Rows from expert 0 of block 7, named by matrix and row number. Rows with one number belong to one neuron. Each number is 128 + 32 x the weight over its row's rms, rounded and kept within 0 to 255. All counts start at 0. Numbers have three digits each. After the name is the row's rms in percent of the matrix's.
# up: expert up (model.blocks.7.mlp.up, 8x192x192), inputs 128-191
# down: expert down (model.blocks.7.mlp.down, 8x192x192, transposed), outputs 128-191
up.38 121:140163135099137104120054133108127151064129127122138180149143112062109145184102143115131173138134122102128121185211158159042098137053107135160108152161048165120113086029131130108139145132097118
down.38 116:151160091134085125152084172146106152076135132135126155180137119083124137134178156132142154211071108091130098148122066066113122110125105136159052163157179139119147091108082149134144068147087142
up.39 100:069077146129113153145151167124132119083167151121154209150093121140141171197130115169141182170088139112099091125132117150132190119122143144153121131158079124069153108108116131114127125112107119
down.39 086:082121120115173107133140107106066099137095105108113130135155094136179131105163117122113181096123203096116101154132076143087140098107149099136118229149122101096135155119131134047135101091124170
up.40 091:152127139168185171094156154171146199096114130097100161173107124179129093145145102160159151176148091104102112110157093083190170176101165161146135137174157127120151133110089121103162091065131164
down.40 096:116083106160123105098131136173134179162143091100103135100083130117081197088179152074098187138116108140111114142082101091111169201159133100128088165153122130102127144102154091108173100098075151
up.41 096:133150119121199136170122148114122139122147136151094112127123084109132091077132135112145132103134149146100140129058094128102093114133113121105118126168175114087132108100125129049144120110091144
down.41 097:123108077133093043113141140111133094138103077129218131115054163138146110128135128142131130150118131098190129176107045090158093139131139109125108129136128126153171186193155071168146140089146149
up.42 111:112133078176090153109134121122110175195090158129128134112181119172146108118130069079147101105075159151108074128185135152094134095120086111102109137107143070117133089138154108118162154043122080
down.42 110:173126157105153130164134140110104127158071106134126137127111104177198124154093136138196085126162173131132143140146182128157155134148116080075147075173149190113076190141130127190066105154103097
up.43 092:241070085080133166121174135151160142116149100166110140147149179118116173128165146141083166164147138091117160130115138166144137105168119178083150139160093129159112103150141132127064105125127104
down.43 098:102106152132143166138136113095126152102114156130116127153121108092083097102119103100072115077117072125155100184100148174116125065073105146099122091136124194112036143107097185134166178142198085
up.44 093:077150111105148149183125110058080105093147159130142174211135170198080147125097126134144127113118136133178095129157113095093124069130108144153123117152147169152141123148110152158143155141095078
down.44 106:108134149133119093107120134132102132130157092146108117110129166122109163138184171149120080149135158098127192094125070082128090139109128092172112088156105138118173160206127044170159110072159156
up.45 110:136142144180097132133101101091135166138106097082170074093094160098124132148128116122115109169129126148171135088159189158093105089180081105104193185067066091145134109067161102130157128126086110
down.45 101:131056177116136132195149120092141146152100147098162103143149087117116127148114124116157123149126134146156156152218111181132120102114101143149133138150097079150142084151087086113076148143102124
up.46 102:066091122166149095138138130141093129188130155157140143126132079162156134126119127054156084096168101110117131151106127158066126139145169085102085102121140133089145162151144148066131145053099100
down.46 111:151128123128113080183147095177083139145081148077130118162135088171107107148138147086098132116141149109205123122152101093102113088115128135128045195138126161088228121192115035078166142101121156
up.47 093:098107093146100110128116159126124189134071137090100146112120177141159082157114168138150150127104120112207147138165138112123161167148163136127194089160092149152136199147125119079081157157119128
down.47 094:191124099165099130071090148105147159112142125121167131143176074070146087150096105090149157039143111139115150136093154086132137113130157148134067112163114121106051181133116153045129086151103148
up.48 098:169122075106161196161122073173161133084098135134156147080155120096111118143136157135139142187137183138140159098106074152085131065174135122166104141180094143175155158179129073092071104065127146
down.48 094:106162098131137203177154085148164091122135121110159099148173102119073132169108114096119164175173175131201109078145098167105080110095107081127172122102126095108136133114098158126148055138138133
up.49 110:140118168157134149133086074141111129126175177140107136178052153146182153151174133148146072140177126111112168114115151155148195152158131094137127115097139151076111149189106127162110103104122150
down.49 096:134158134179123123153136087133097146083149192191142117137119127169105131152131136097128115110092136119136138046120129136095089092169111151170105187148133195131209134128139082129149155097162126
up.50 094:163195171138145141124150153101070085107087115087112095108128141101153118086120139147146087168184144145085137115114111154168145113107075152121177121120124106143152118139155161110120126101137163
down.50 092:104121146160068121066138117161116174096111118146156120065157151147141126163107164209125140090099121161114112107150128147168153103092097138112151159132145123149047130120115163155105115161118115
up.51 117:139125154067148127206116128078046138140135121088134097083106168111106128146154150169147066056096125115125142155105134126143126120134101068105155091041151170177154124114159157134137169109060101
down.51 100:096106138124037132174145094099153118118127107119149128042159154209168101120126170134161097155171142111089149155127123171111125115125117103196125107111103155093115056131183104096161133119162134
up.52 104:120109148142155096108148142126167070135124106109065129123102146190089113102110146093137047116135092174119114146113170061149137101119113121158112127056113115115125141141168163225103185170144159
down.52 103:133162179129097078126107124136193157117165149131140179110165146128113136124134187127128133079070138139218139089101129169175114087121098154105154095146120113167109164120153152157138117137168140
up.53 103:097151197165145135120156128070181144077182106129155160151087090168156110115180168169186103112116074073125084112095136135135198166155114113066137092120066147127124156124152182101069187165124106
down.53 106:119125131129121180092175080119110160126131113098143134164065033135173129087087062066134170140172096130139120155117143135094164140157122145109085145141183122127130089140143109093104097097142113
up.54 091:107101145167169108113116150118148139110097186124129180167103150125130141135093160100131122115162133111124105127129140150190131107146111118127146119162046172098093162089161113099149101140073105
down.54 089:122068123132149141138110182097108095182134175183183154111145108180140134095151104139119110172069055085104135141119133070137070118117183181118102187157138182106145099191118128127100174057128144
up.55 092:130110168094141174131141104118095152127160114097120100108093094119124149092125117107119063150136205108087138101167147092163076084148122172121152124089154107092149149149182173179175142127064115
down.55 089:123152157150187129094167096101163108141075105125154097083113168089059094177120180100126080110191079133150097097173111118171114110128160131142119059176151212144079131142123157152121172168152154
up.56 087:102183185155156170173123168076097135132106107124160141105067114081120159146145098069144109122146114092143137164110137184191119156114152115113157151085091156139119210146172159114145149091076138
down.56 087:137130115123121186165161190111111148123142082105147162084118111038168130171072082198177144181165164161145119109159101163140132111126095080096143129099111084134138159154078107108109135153124178
up.57 096:125119147106137142143112140158135096131102132110110084137149113121141151164163135173185081118120097156209120149070177133138136131144117145128139159127107184123133160134134130149090159182102187
down.57 091:082137170090068153108131223116151110131051106097114165135115152141158178168116108127152173069115070132181150132094149120112066188166140111141146121109112150126141145158138144126130105139109115
up.58 091:144148135118067084130148086107128063134060120129179118158142140198130153130120117123131165112068163136129167098163082084172124101134137104110080057152110103054085093119093160119096083144141122
down.58 094:122097113116163168128107154122101079094142164137129110140108139147117125128091069170156125151130171175144093129073086127158106110113074105138135183129075132145073054131116103106119177129133115
up.59 093:176143160127126185088090117130113117130123118102143095101124145145120149106132147095153138144141175113069123118145109152067098169144124126072138146187112109150103135106082185116089110155092126
down.59 095:118134125134109098155104138158116192112142103075102138147094140163129198095133148160134189174003115167117133139148067070159139129130103103139185137106138141131163096069048133104136043063092140
up.60 102:144084136083149120077152163125145116109087126080118135109150117107102143200128124186150114083092162127144126090093135100087134168127129162100163105121119061105106140169183143127088081159082147
down.60 103:131147167128162157098093154102143116151131164119074179150157168123137162150099108160096146164049103176137147177135082067147122134115161123147149130132132194125156091107094082144152066150071146
up.61 112:174095146179158185139112109099135154136147134142119131078104118133230106158120191144112179143091139137113152092133135070143112137121139118131111122123124103114079202098107182130152128047129089
down.61 104:145125068167159106098175177110133128100172143150073150178089177168106172197130130177137094124038087124138169142104126131137112154069137121122093106124142114120158059126126073081092204169131157
up.62 116:116156052117093103105098112138147175170096127152086141148102120168139162059121107141101092161117143155095143092175217088071147141146162116152072159087156137084102100173124095109101117116145184
down.62 123:177112128136160132211113136149059093137166134095079090133128082152104148160124189050102091123068183075142177078136128172123148049167165095119099140103098157134109148141187136126091105149132131
up.63 124:107135078138102137114124145137167098206114111125149136110124093160088063114078095073086129147086137164108146162135192153141148134115150065194109164088149094135118144104174166146087105091131156
down.63 118:121186148107112124192127124115145131165126187142110117093134167191159124140136137105116047139097122068158148155082159177074185190095121106054103119123143198105123147152160152108113155153139111
up.64 091:158073124145115116091154071095101102111081114170136167078137081113190144190097129106167181103146142134134143122116135115135140107164110071097200135057127170132148138132155085088126126126128121
down.64 102:114129140149127150056169065151159148142169172125131107154149133162162127099108135085124170081027096210126124153121135069147097126112129163104113187180112076109084078096099104075182106151109099
up.65 113:168141087168058144123161112133159184146062102153122103128128169117140151104152146157106090157109093135110064161148166132130095059164119140131128172173137075122154098104174101146121133139119144
down.65 109:124088125167196192129125135140168134166171167135118115130091127036137097162130113103122133077112155095180182142188094124130143155099106124102118109116102130111095144103103171134093107170095153
up.66 105:147129096107159100155165069156099151160096133099132116140118121134111135143163140076122165088154110148130162128130152145062147156142158129163072119151149107065089086095108083090106134119052163
down.66 104:142092139150134119228130123121110100125113175100193116139057091118119147098168145073103181182127130110136143169125081098111067083126146091121086144163070157150188166144161059097124147164061107
up.67 102:150082123148175109123157130087160124120114111117115164095133137154108135135090125156129116224081158116131139140163096115112131079121148115121130106135168048169105114101137075194101123126107123
down.67 107:141119134174114138067083119157142121149104093174105148130156134071086129098163095081148158111092154160120110132123097197171142107071172133165121160044100133155097123133111167097101108171142123
up.68 112:099077119121153133162152125119135140158119111178159092126114130176125151134116137149152131103146105155139103110167125138125131081169091078100139095124043145163127114112120110152098178246157162
down.68 104:136141122101151122119153102168126127160182138089109174189094131118102098102137110139132183113137153122131135151105088130104185112115150060165107099050135073153138150102123182123166120155140136
up.69 099:129109132141093159155053134156140070121078138098138109096138111067152147158123129147141172143155135179170112192172135160163107108143099135096120114111119133157187145106175121138100065134130115
down.69 104:078158103121105160149137138119192157108119139093153079163108145167059139125134107134177173079108126105115117095212107179115106147145100168110118142117099111145126156108100236108124117161095055
up.70 093:123144150100147144087124098155159129104111126131153077174119106083102072179134108174174120091118139088117112145077148091071133129142128159132121110143111094087112101089135107096071136112127219
down.70 092:101133065146110200082129139113134150119134143104137163157169139075130153096128126126120147136135106163097020106120105133094197123088147128152150093143109079082102135133142146076124197109126170
up.71 102:133106106163134124125179186148135150132119099201161106106088127210103146097161108123127106059044131129116131123124110115178131092155146117122139092157130126103081103106179141115115187151128153
down.71 105:105150156133154141086097041116129117152176144119104148132091113144136086074118057159107128103163113114147144137117160174188175149086174145111148164200116110162151103052116218185132122197167194
up.72 093:119119116111059113172178213176111172152156103112103115090069145107159102112112090178142136166077155137035105172096136119194124174158171178139159129187128151139121124058155115158099150164105089
down.72 097:117157143155162157105173177081192184119149084156121075148140127083073128154159092180163099134108120145107056128142164129102147197093105167174128126203179109164188079082097194147071168164124178
up.73 100:128129130121076109143117105094152149184146135180176127122174126116110132142122169122152118118139089119121117110139116171089102049156134164155093136109102165132156128134154060137120152145098151
down.73 102:213150128098163108136139056178121148127139109138048117130145075151067142141124135140107108143131149092118111135132159093061143148081157072144077077117161099122110107118146152107071079107106156
up.74 088:139139068117138152112112131166131114117178113128049166120113161117087134029118193114187083156147119104107130161087112111128120091102118159103109135150129124082123129125152112161130162130125115
down.74 088:151099087159081146162152127108126131146141105162170130029160155135090103132116148166102144128115109103201136108174102188090134158133154123074159096118146120188129102152100165157228101130145076
up.75 094:150159112135158126115147122169117142122146134112107150128098095084043127127111130126113146166116078140116130128095105083126049093100115175153084129111117139189152118144108100118132091139126165
down.75 104:112089057123147047112132156132123131105105124119157151154110121190111108077090112122091143112146101134176175102130130199186196110142158161123132107101161124097153098121107084121103075137073161
up.76 099:139161088147106156142147117077149107161119086146126122050223134110111180120087133115130107176072126140129159126131162073146143122104109129103136105115151121147161126123120159089135123105156144
down.76 097:111165102118198075215126129162120138105161123096133089099114128191174140100172155092149149087126082145141145127116108175122101135135120136135148100189130090112155137170176118163136162185132106
up.77 093:148148163102182127163094108161130143151089118082084090164114152116186131126103150124124101190155095142094086158081171146127187173090168093140142081156109175058119097182149089141041157135101126
down.77 095:108127112128125140146107121144087156128102079179141115127186166161106082110098170096163186084101100158173146152152093127151134092095144158120122129134106204199192134114083131056177145103162129
up.78 101:137139130128136148139184137075076101129127144132090146113120106149172169113133117128177093217111122126125116089110158081109115083146153092162107153063163165132200155151138143111184092111154154
down.78 107:110155169087098125135189131111166168105104079145128140125110143076114132159126134152160073069124111172084128071134133068112092128058093097124127109129129134147078204161100102140106159113181082
up.79 100:107122075132108105149172132209059155135129124058178149129150125139131117152096116114095105162104121139180135128158086138078121099128115114096094121093113119146159104153124172193149083157110179
down.79 093:146136117101150149111144194131186109156099115119171173108111122093139120120134173090143170155163137137077164080167100119069129092163179135123181064145170152098153162147157132123154134150114148
up.80 111:164157118176116148168136110119148173152101178146141159139166187101076166118091147131019165128175100168180151135147174214079168131050142139105111115079135101098141121159167141166146113108105137
down.80 107:172138118078158081183132192164126082173068128103089093160138132144131174148145188123087074169163151057129146107134103156157117119131116095089100115074090160144147202107177087176138107154137177
up.81 099:097132098144126158139104146104102159116163112177194122138117123113087186149086147149120175148137170142135107178158146131103065063115080112138135106108088203180168107131107127137138167108077146
down.81 117:168165117138152126205118148101125129131085149123149119150114155114105084112091082122101110149128157063152094100166122079082078159074117124141092122132131102100118139146133097170128135084139122
up.82 101:146111107139098077135150081098111143122139149099104166118205128085079102110140133123091100126129081125216081075121138177152078074076161183145094165063123129140103136161177131140151132119114105
down.82 112:157133166126175154152168180126169071188135093138134137129143118115042109122103121093139126140151147091143145154167124153136168166114098160092121086105125172100196163134133142186132134140122132
up.83 115:140123203065100146138162140156133142120071136111057137065069112170136113098133095104116175134122170169178089149143143158154196085129112110110141160100156125143139188150148129126146216044154090
down.83 095:075168070207183158143144154108181138117180098145135129143135130096117108100099158159140141126160090125102120117143132183144109110083087079084118064097091119095114134090094168103080119128126165
up.84 104:083098140112139200131150142132084161107119160131105112157139156078186120118135093122125116122108067112119097118147061129120155151120094156114180151121061085079119144114115140129100135145088144
down.84 106:131076133120090075065118106154145105174148111073119149151132123166132101172108116082160183141011104229151124112113094162151130128173091118132095141122121101110106112085058117132143089152108115
up.85 108:119150198131115119161144093199131105122164159163154097195113109076131132158147198200197133147102131178151136107140084179138108056109146150138106111163098118144131112128138090147117175105106123
down.85 086:151179143154122134105160119155148139087163159115122145150082142107101084135149100197123146129171104100115111164046098153094174125119102130153141165140165108099145129169153143182131115163130097
up.86 093:183148170122142114156102149135085120104076062124092159109131125139105131075146111160099042150092127104127095123159115121087063133139114129195148111130107124159137171152108111152138117104171092
down.86 088:148137099141156107154146214101148121131108126142166085083096144149123139064134122142113136098106091078075087176142161172130138155171148132069202116080141127134153091095145080144161147170158097
up.87 092:118169102043136158151119126153104141159152106141148201149096098094128065085136204116074096106185108118161215117114162103099140129093110121169142184143201096150106165093108185161117106127160170
down.87 099:129133113137191145114136087124145126126173098191104141172099095107069182093130172150104125148109122095175160107088119092140079091081168162122160146156162143120115085124079167150120189077108185
up.88 110:128122095182040129143129116132129144121153137192155130130139126144093074135163113140113180166144108133086135122101139107105107164068165177194108159079110081103142149091162113105240127167073101
down.88 112:055104131105113149138100154145054096103062127121126104085145110142135126102137140122116118045090127069100083115131120130071130196125155164156098141136108165083136103130161123134089104146075159
up.89 116:160135175087147127166130138163130101098164131140161132090062108026099170112124124149144170097138152109132157117161080170141162089132107174183135077118118174126186166147185101129158157156071155
down.89 104:124134136142139160120195108112151108105118146128187093158109152138144071159117123088136098154144131125101137073203117109101069106134094150160077136104082132129163161105113119164157128132134141
up.90 090:108127174207130110111072098065137134074129102103130151122093122149152130139128130137117055132144163050093145130153188126140123120127138147133101105179148182127153128143144162169101147134123117
down.90 096:157127138175155160063131168124111125207151103115115167095191163125172152157179159112071082090153170135133090102129119102113096110101140115146124140129133088142077118131119181082152119109135112
up.91 098:104108115119087132124142089107099101106195173101136163143082108110128157119098159079169170158114235176183115155139118160140135170129063114143114183182151132054132081040098081104123108133099110
down.91 097:122096105128115116200148189093131167119122135148132098095157128128195156095177139149144101079161136108101128086116144122137181107108158138113212173116083074172163120133104067133163124176152101
up.92 084:177148068132125125127103096079125108068095123107153086170144154148137119140179216126162180089138141119160090136142062052129103167121085144163146108179180115163123152200089069140088162118180153
down.92 088:153154123116123164136141082103148142124153179108100115144120064151094084185055140180103085138161110139119094141075074106144084088111167150118142187128100096000111123151146183079126116139119173
up.93 113:129125112146063140127133102120130202125118113165198157088165133151097175067117124161101162107087080160089122197177166122080119158123147136184078149060132107122192086087172139140140132171133143
down.93 132:157128124100184155211120109120130114133090165131145114155135085109151158101127113124142158127121206098134163110144162086065186187112145125154118131136093101128129179127145131080131094133102093
up.94 095:081101179120085078120099110123128159110140148172137168169077188124157106188129182119157151105122170095134148119167096197099108144094142098102126134143129159185107142094118082122114197165131070
down.94 094:116143132189168133066133148164138124152123142113145142115131188104126076114157103170081158137129098174136146118154075079161137151124185148094174086104157149132124076130120137182139084102056134
up.95 124:100112098170098108146087071101130115179151100146102151129163104178112116102098083130057115119112156165141100141070186141056149140070164103132054145119138129135134120140149126153141136104124136
down.95 119:133143142160123159188141183161091080117160183105085094140105130134180169148136180094150051153172162097143145080106144158221176113123112098129103131104156172134120123180134117159092102119098165
up.96 119:087091131069161139166125121082135146101146117138108145125116122132147144108120184082112145101171069101135119136124142139130160136153117071164132068109135160096179100181141168125147152152126135
down.96 111:112112121160100098158148213158102081152130085119176106116115155174103114095130189120113107095072160107128139075134103136110072128107119164198063129109088104113119137090135035091142106120133165
up.97 094:138096131109127106183183138114142180133167120169081178183107110068142141005134159145104102140064093088129124143153115114173129109136141160080116145142168134171087100110155166200146131078114122
down.97 093:100150141127160146070146105105079113092161068144098094123095124133096121115112143097206115176145147161214158163086148133133124167103114107118125135156150142078063156159083104128162177186189135
up.98 095:132113118080186101094135106066067166188098182031112185152169152135185105134111118161142114124096117137127116117107177104124145114180096094123087129105097071150092118153094153097101142144145143
down.98 092:153096146066168074102113196134119144126137111097098195095127189150103125206167124113188077110140124075146184109156160165085100123127091083128125150165152160107095144090197186156113146087121124
up.99 107:141102149123168146164166152112119124143082140197089137102107087175124117113174143095103105142103135117136116090094107149106112136115125134116141100118134078087179205132161145168152136143102070
down.99 097:080128164145103122128145133113148133149111097146157093099154097113097127117184126160106145176145176129072138159160108134117106146106094116169086108147129142156143086151124154102114169133189109
up.100 098:113113111102096126172145143076071150114165118123160119109136162124162124129129141133155080125125115117076144083145145181045119187133168102127182138059099152090097182176149082062157138152117065
down.100 093:148124131125112086154128086186118100154128143164105170168104120183215087163148155202137147138128104074162195134095136174147102133143178136129117114123179128142136121172123077126134136118177114
up.101 089:139101137077165154139062130163064174113160145116134120111129082149140158105099107141116073095140099162154102122105154190107206095115193116085178094139142089115126137200087127103158122087160126
down.101 103:180113155158104075125157152197173174213147135092167106141117134147127132147218156074110133151083178115117161170120107137165122126116160121134090153113093202119094111144143162118188061124147167
up.102 096:132102075123038142114143135148144197112126107128118148092143116170146148181095124117103059135130125147130112163144120121066117170123127116143172110097102121088111129080136144194049104147128117
down.102 103:121134112159145127214093142146132104107165164141138125157154100047114136132109122076137200152157139132155224078126182086119184163126165094107103098088134134091097096119125155103130091169157114
up.103 098:089118118145163150130167130073136143053171172105098173119138126116145131169148144109139118131174151091059118115125126110063162125051069177159129040161126109136167099124080097036114158161110142
down.103 100:148093124098116070135109129124058149136113077115152132164125137141096119100142113120125127093149144134080136077092175076076085140191170099164084114128102107131142119136144113110141139090107113
up.104 095:094107102146140122130134174172131081143089152101110113124182109145074157148141071115118103144155112162159146116153109164095125077098181115159138164156145169115086162149128150131129109133032093
down.104 093:170087151093082124090187095152117095106132143171148144149091154144073167122136154150130159180127130149138155130128070146161096088144142105112054105214100164167159225140176121166129095102119176
up.105 084:086140150130104149180129162122149131102144118102130127142122155137168066143051111150170025114107080114159119142141173094138113115093051123105083100183151112144131203127110109117095138088130083
down.105 099:085134140080114184080063122079164108145103175100103130115138165136182077161152161121163125149136099109048135118097135133057100121142146136128171077124138167161166066186153181156152104096169067
up.106 090:182137116134136151157080162164142176083114167110118099166110121147143143132134137144067136148106145060160122144052162143158103124101120180163087092058081101123111138118057145146111152082151167
down.106 092:155120145147113132090064184106163139100128064094106171106082127092103082105121124116151051169137086148143122099086170158073172161109097104092107130150140159139121162099147144138118209143151146
up.107 107:143134130132118094112106116097165126147142175171162086143104147114102153190106143126119150139106158106177141093131060120099091102110130095100116090110121154150195155155146087102106087155145058
down.107 101:112135123128112185151133134093129114114117143175132125124151095157143092138157108134107124136172102103087157176113144136125118113166132167190106166102153097099128122132073133069143099129113147
up.108 085:176117155110110135092192071102092115106195121139131153158152117097170109083170168111136091093113160146121164124119079145107091095090169106105115095122149096130156137159114189132132101113132131
down.108 097:185116120145115131145132090094116079166158117152168123179081122153126161118167091098042165167104144142136148106111117098112129120160123157143150127110129143054182177135036125130195118093166151
up.109 103:136195090143118138137129113116118111107156101130110123140132204105092100184124159124064112098070153114159156154135116140093112053113120171122116120148128206149095112117166100093192158132124123
down.109 111:171171148092135176108137146126124121144110138143112146161123101151057126103149084181081000134125161067189116141173122070127176132064137151139085125181155115107203122121083128142122127146090168
up.110 111:164150156135119143112093161137188095129130103188144116108159172109131166168144143137079125095053135141076126159167180110139116072148090134111106123110101148109233105142110127164110112103165130
down.110 115:130241114126165218085124121096135214114110094136092168114109135074150111069124153134089104099091155149155115163096101138114136126049129128148123103159109105173123226166157185132096167127137173
up.111 117:135141108147104123119070087073120157125114144180182098115142144152092173196104103133171186125146142156166149136175146168066116152115111165182082161124073178138122112101094148102190131125073074
down.111 119:160168139124138128134138202148104107100099126136139138188108079111080147166115123135106159133066152103132128132151085100099106138105125160187095120055156076088111135150124144071114104126084138
up.112 091:171129085094088177122038144069137109100112221157130176117163103127131099057164124146150133116116159110156118136150156098108145121068117123158205107160135138134127103172129091139125113111171126
down.112 099:114117123104137157171131112093174123168150106080088097026098113104189121139160115127207127141147125109123153165146133139102097114115104120082101140120106143112119190202106088094165112130141148
up.113 096:124149134115134111135127153100177119117022143101123148082097113145097103113138171099161126127071162152108071172126122140182131114072129119184149133115080128164117175080184158150190149076174168
down.113 081:108162147145140128105153062092154165144126134171188166164164107076110119153110094157159115114063072187151152091167186107133166165093090113146112129081071097153159137134123130141146097112095120
up.114 087:122124094131121087138158133146107105125125132100133100086131146175116120139107162128154079147128116096133116122073091154120108065122081155103108174127146105183128145114108100171145115192171126
down.114 087:114127104165166130097115163126128105150096159080112171210150161093104110166186116128152159110116069158137136146155179059211110136101120148122086118148140166142147094188124126107141162129120118
up.115 088:110096072077110093107162167119089116108139122170148110123093131177155112138117134106082138170180094140094149132241198099073130173127127148178079118175137113112119093152128146131148100115100149
down.115 097:206153134136128101126104132134103107100074129155137104114105116120116099074162177135057182117123149127109213098106144099140100094139167186139165120111101119102096099092146107129089136172162196
up.116 096:184135096166123136129111164072172133152132143108121162145113145116140078144116123139104168121075130111137131142127188127168151115130121186138127156129146082135164164136128080149127133093084086
down.116 097:118098160137145169164100085096157096133105109076098168134088120184157113123108187151159111151138140101135153153128140176099121151095132170070108127088102091155093092155164148100087153175100038
up.117 089:087153152145170124119097116118113061120177119158114128116136112130104139094168141085152077076111174178112136166123211172116189142118152171112124096123098137181136120096056143130118140087112112
down.117 088:140188122097147196099138091093120191057084128088119104080097196140134118123156112170162168122154150133157104092155109116129133066097084147103204148129107095126095156110110124177145180119114092
up.118 103:125152160158181109153096126050099119153132157145098106149120118151148089147152081113152089117121131133134132132163090141096125147141117111159162137091140102151120149135133101134103122100092044
down.118 092:083103134143140112131122112104112114123143129094152160129116116189194096093120156136108162149107120134130181131149091130076181149091076110088151173146179101124195108166102110157155058154173076
up.119 100:102111140125111177126146183086155168152094113091116106079075136174148124154089106134167017099128118146122067109093118140159175137109078119185162114145061173118093147000133177110074136135128148
down.119 097:090122082117103160136083071101165141117150142139136136156105091190143110125086133122176116120155067188096111189132144083073117166198138119153169133181124046137134135087109140095116131085132066
up.120 105:084116101113117114134138116078162162152071112085096103097174155168155153099127080113156137189088140168128101111146135096176124149166106164102142158070107117129166131084103062105153104151158084
down.120 101:143117108145127097170104166131115125121141130146119200149190136082144156163106069137148185103111114154137174136156157138152118149110089141091105124162162132197058084091112105159149094124122102
up.121 099:184133101114128151107121123112119143102085112133107153089133112141201117104136064115125062105157136156209149127052155209087109136082139164165157092126176096090074096184172125120125169109137172
down.121 094:135123150153155111157118067131155097142129126107127088100140168101107140100103165120099074137124150103153145108174110128103131085118149133146103153097085177046173117149158074152093116092156172
up.122 094:171092075165120178150130126141128083173111102097094078128195141171112172114106150135140175142117152157155113173152133099148117116103119170186149146189165063100142102167106138132134165130143142
down.122 098:122121127140170114097142129135147072137119138068179153100126158125124129107186038137149168079087151209148151132072119126129133101156065125131156139112149110181114136118099119199145122131157073
up.123 098:150085067147114179122094077186110120108201169129089086149123169142163116136133084196070103116107155092178132109145140126153211156114149132166144143084098160100073105102098150128096129065094125
down.123 108:148105205120146144096127151113097187165093102071150121142123141106174136155139113073127138166053153175123192134102125170164167100121166120140160121118140146101115114160123090091120102121200106
up.124 090:099128160150081142118109098094181125082099149152081125134057098103151075115085098141197120129110137055146121115113112156092057174135110165179150125139116149132206117155175136175135102120134140
down.124 083:192158180138097124140152095120137162125089118109114169186150176111121165119102126095090102124071108145169083167117122127104136129104121082159226081147144077086088135096113156064127129119171191
up.125 099:163169167110175080164105145146141114117079120141048110138106140186140127125140076111107074122099175110144137125122189123214135095148108130105137074071191174106151151134131134172106156114141124
down.125 119:091168160114086145076138104125100106073150114085143100118121150109125068107158154162150078146108145189178119119144151138152086098151055132101118097097102165135128179118121129135141086140160123
up.126 092:189091080102113129140091054144086124159059130111130116111152111146095122121096155147109118149085130097140123123123103203104136142122116145118102082112103132104163137130073114091130097116081089
down.126 094:193099136109156141134156170165126146112124065112151173110097125129097139173193155129115146097124157080134143140169173127102092083140106132149114080135148177162083101124101118088101095107066192
up.127 083:114093177111066137138150134118173128122149160098139106182121110135182066132111163147107113167096149116200104075162153091133102133180067140110070126111117099194173103120121121091130101117169129
down.127 097:199130119150174174181188093117200123116085125102103108093172067126144128108102086123142101166092109178098156159149099156114114152098113155100148154122145110112098120134095120158165092126135088
up.128 090:110115130098115086101159100109157143107124139111087133111127129151181169137111179133093155193107194124099166139141091134153135127133149171122138094172184202146083136074146114101123154105137100
down.128 102:132132084176138125150118093176149159180166057221094112169107152126118124062107135090110178141034123147057142194106159136108176117127111107115161081128093111129108093137099144167087131105138124
up.129 100:103101081113103098138158052126203137116140157152101097147087157119128145195149160111156141133058122127082142120103114059166098101176100174139145130147128158082154072161132142100046167140096122
down.129 096:123130102145131130132122143170125148162184111152119118133140068158130099089152091117104126117094144082119113110146124203141185137139123118100121155150124093137135177123135129106141089215136122
up.130 099:097152102114163160176132177144122131152131092129097151132183078138126107107106145109113154137168090141133132116099166173127123109088100137093115169104140149142121081106118136139131126092064133
down.130 100:127084075145128132126166119099212125146099142126157122086153133172097097115088185050071107123095126062114153120148164130154097105110188166116114099081118151192151087160150121136136183155105108
up.131 087:094154097152155113135144204177130141149144095152161123105147125194109136150076112133201168161111120081193148135143150139138172068134184080116088186150123097137163120153084136168144136106116093
down.131 094:138145076151148143129212109061140100102151126126097123104153138109144106138199094150132095084177151130065113150179107169070117102117166098108093093134159068098145139139160163072164093158138099
up.132 087:110117114126144134120164120102099179158098157117102123158150128165176088071085122058142102132125127147134112185126062131203200134126132113124067096130132142109133146095081114137103107110156124
down.132 094:150161134093082158111081105163147107155144178079132191086128157088102098110124148112108138122155147207143119112168116111155111196163123106151117111080118128099096121099116053105121109172096162
up.133 091:204156123098111171107095111138106144176095136134127116168136221123153197197131201136115075122105097157171162125146129165092156188089169168127127060078144182094172117072138101167120162123052127
down.133 092:150110150134172161096054150169062141131135157127140144131081151139103101149136119136061122137113186099135158140114158106086142136165148146168021137087177210138159120154200107124105082163152146
up.134 089:193103105086135135161138135125085125111102084156093129109194131084044140094111067158165115101114110157122108130137086180170163073151200145093108141152093159129149117181171124075151169189128119
down.134 097:103169142113135155071116048130163136116081147138089073117128164096153121132157089134138175092070121213197126115167177185113103084099136136140073165125126156110153151077085169130115087163135126
up.135 087:133122116105174089177194162112091133068087107130148106156149181190107135130072176132158131121136136111115144122118172108113108133136129125095149166096080119165108162073204133165177119084174156
down.135 088:118162212063153132111158101107146075124146131129130130122139133094116080157137159131174098069144101122149143107150155146123152134117130079108152139213154128127171067072144102072142139147087126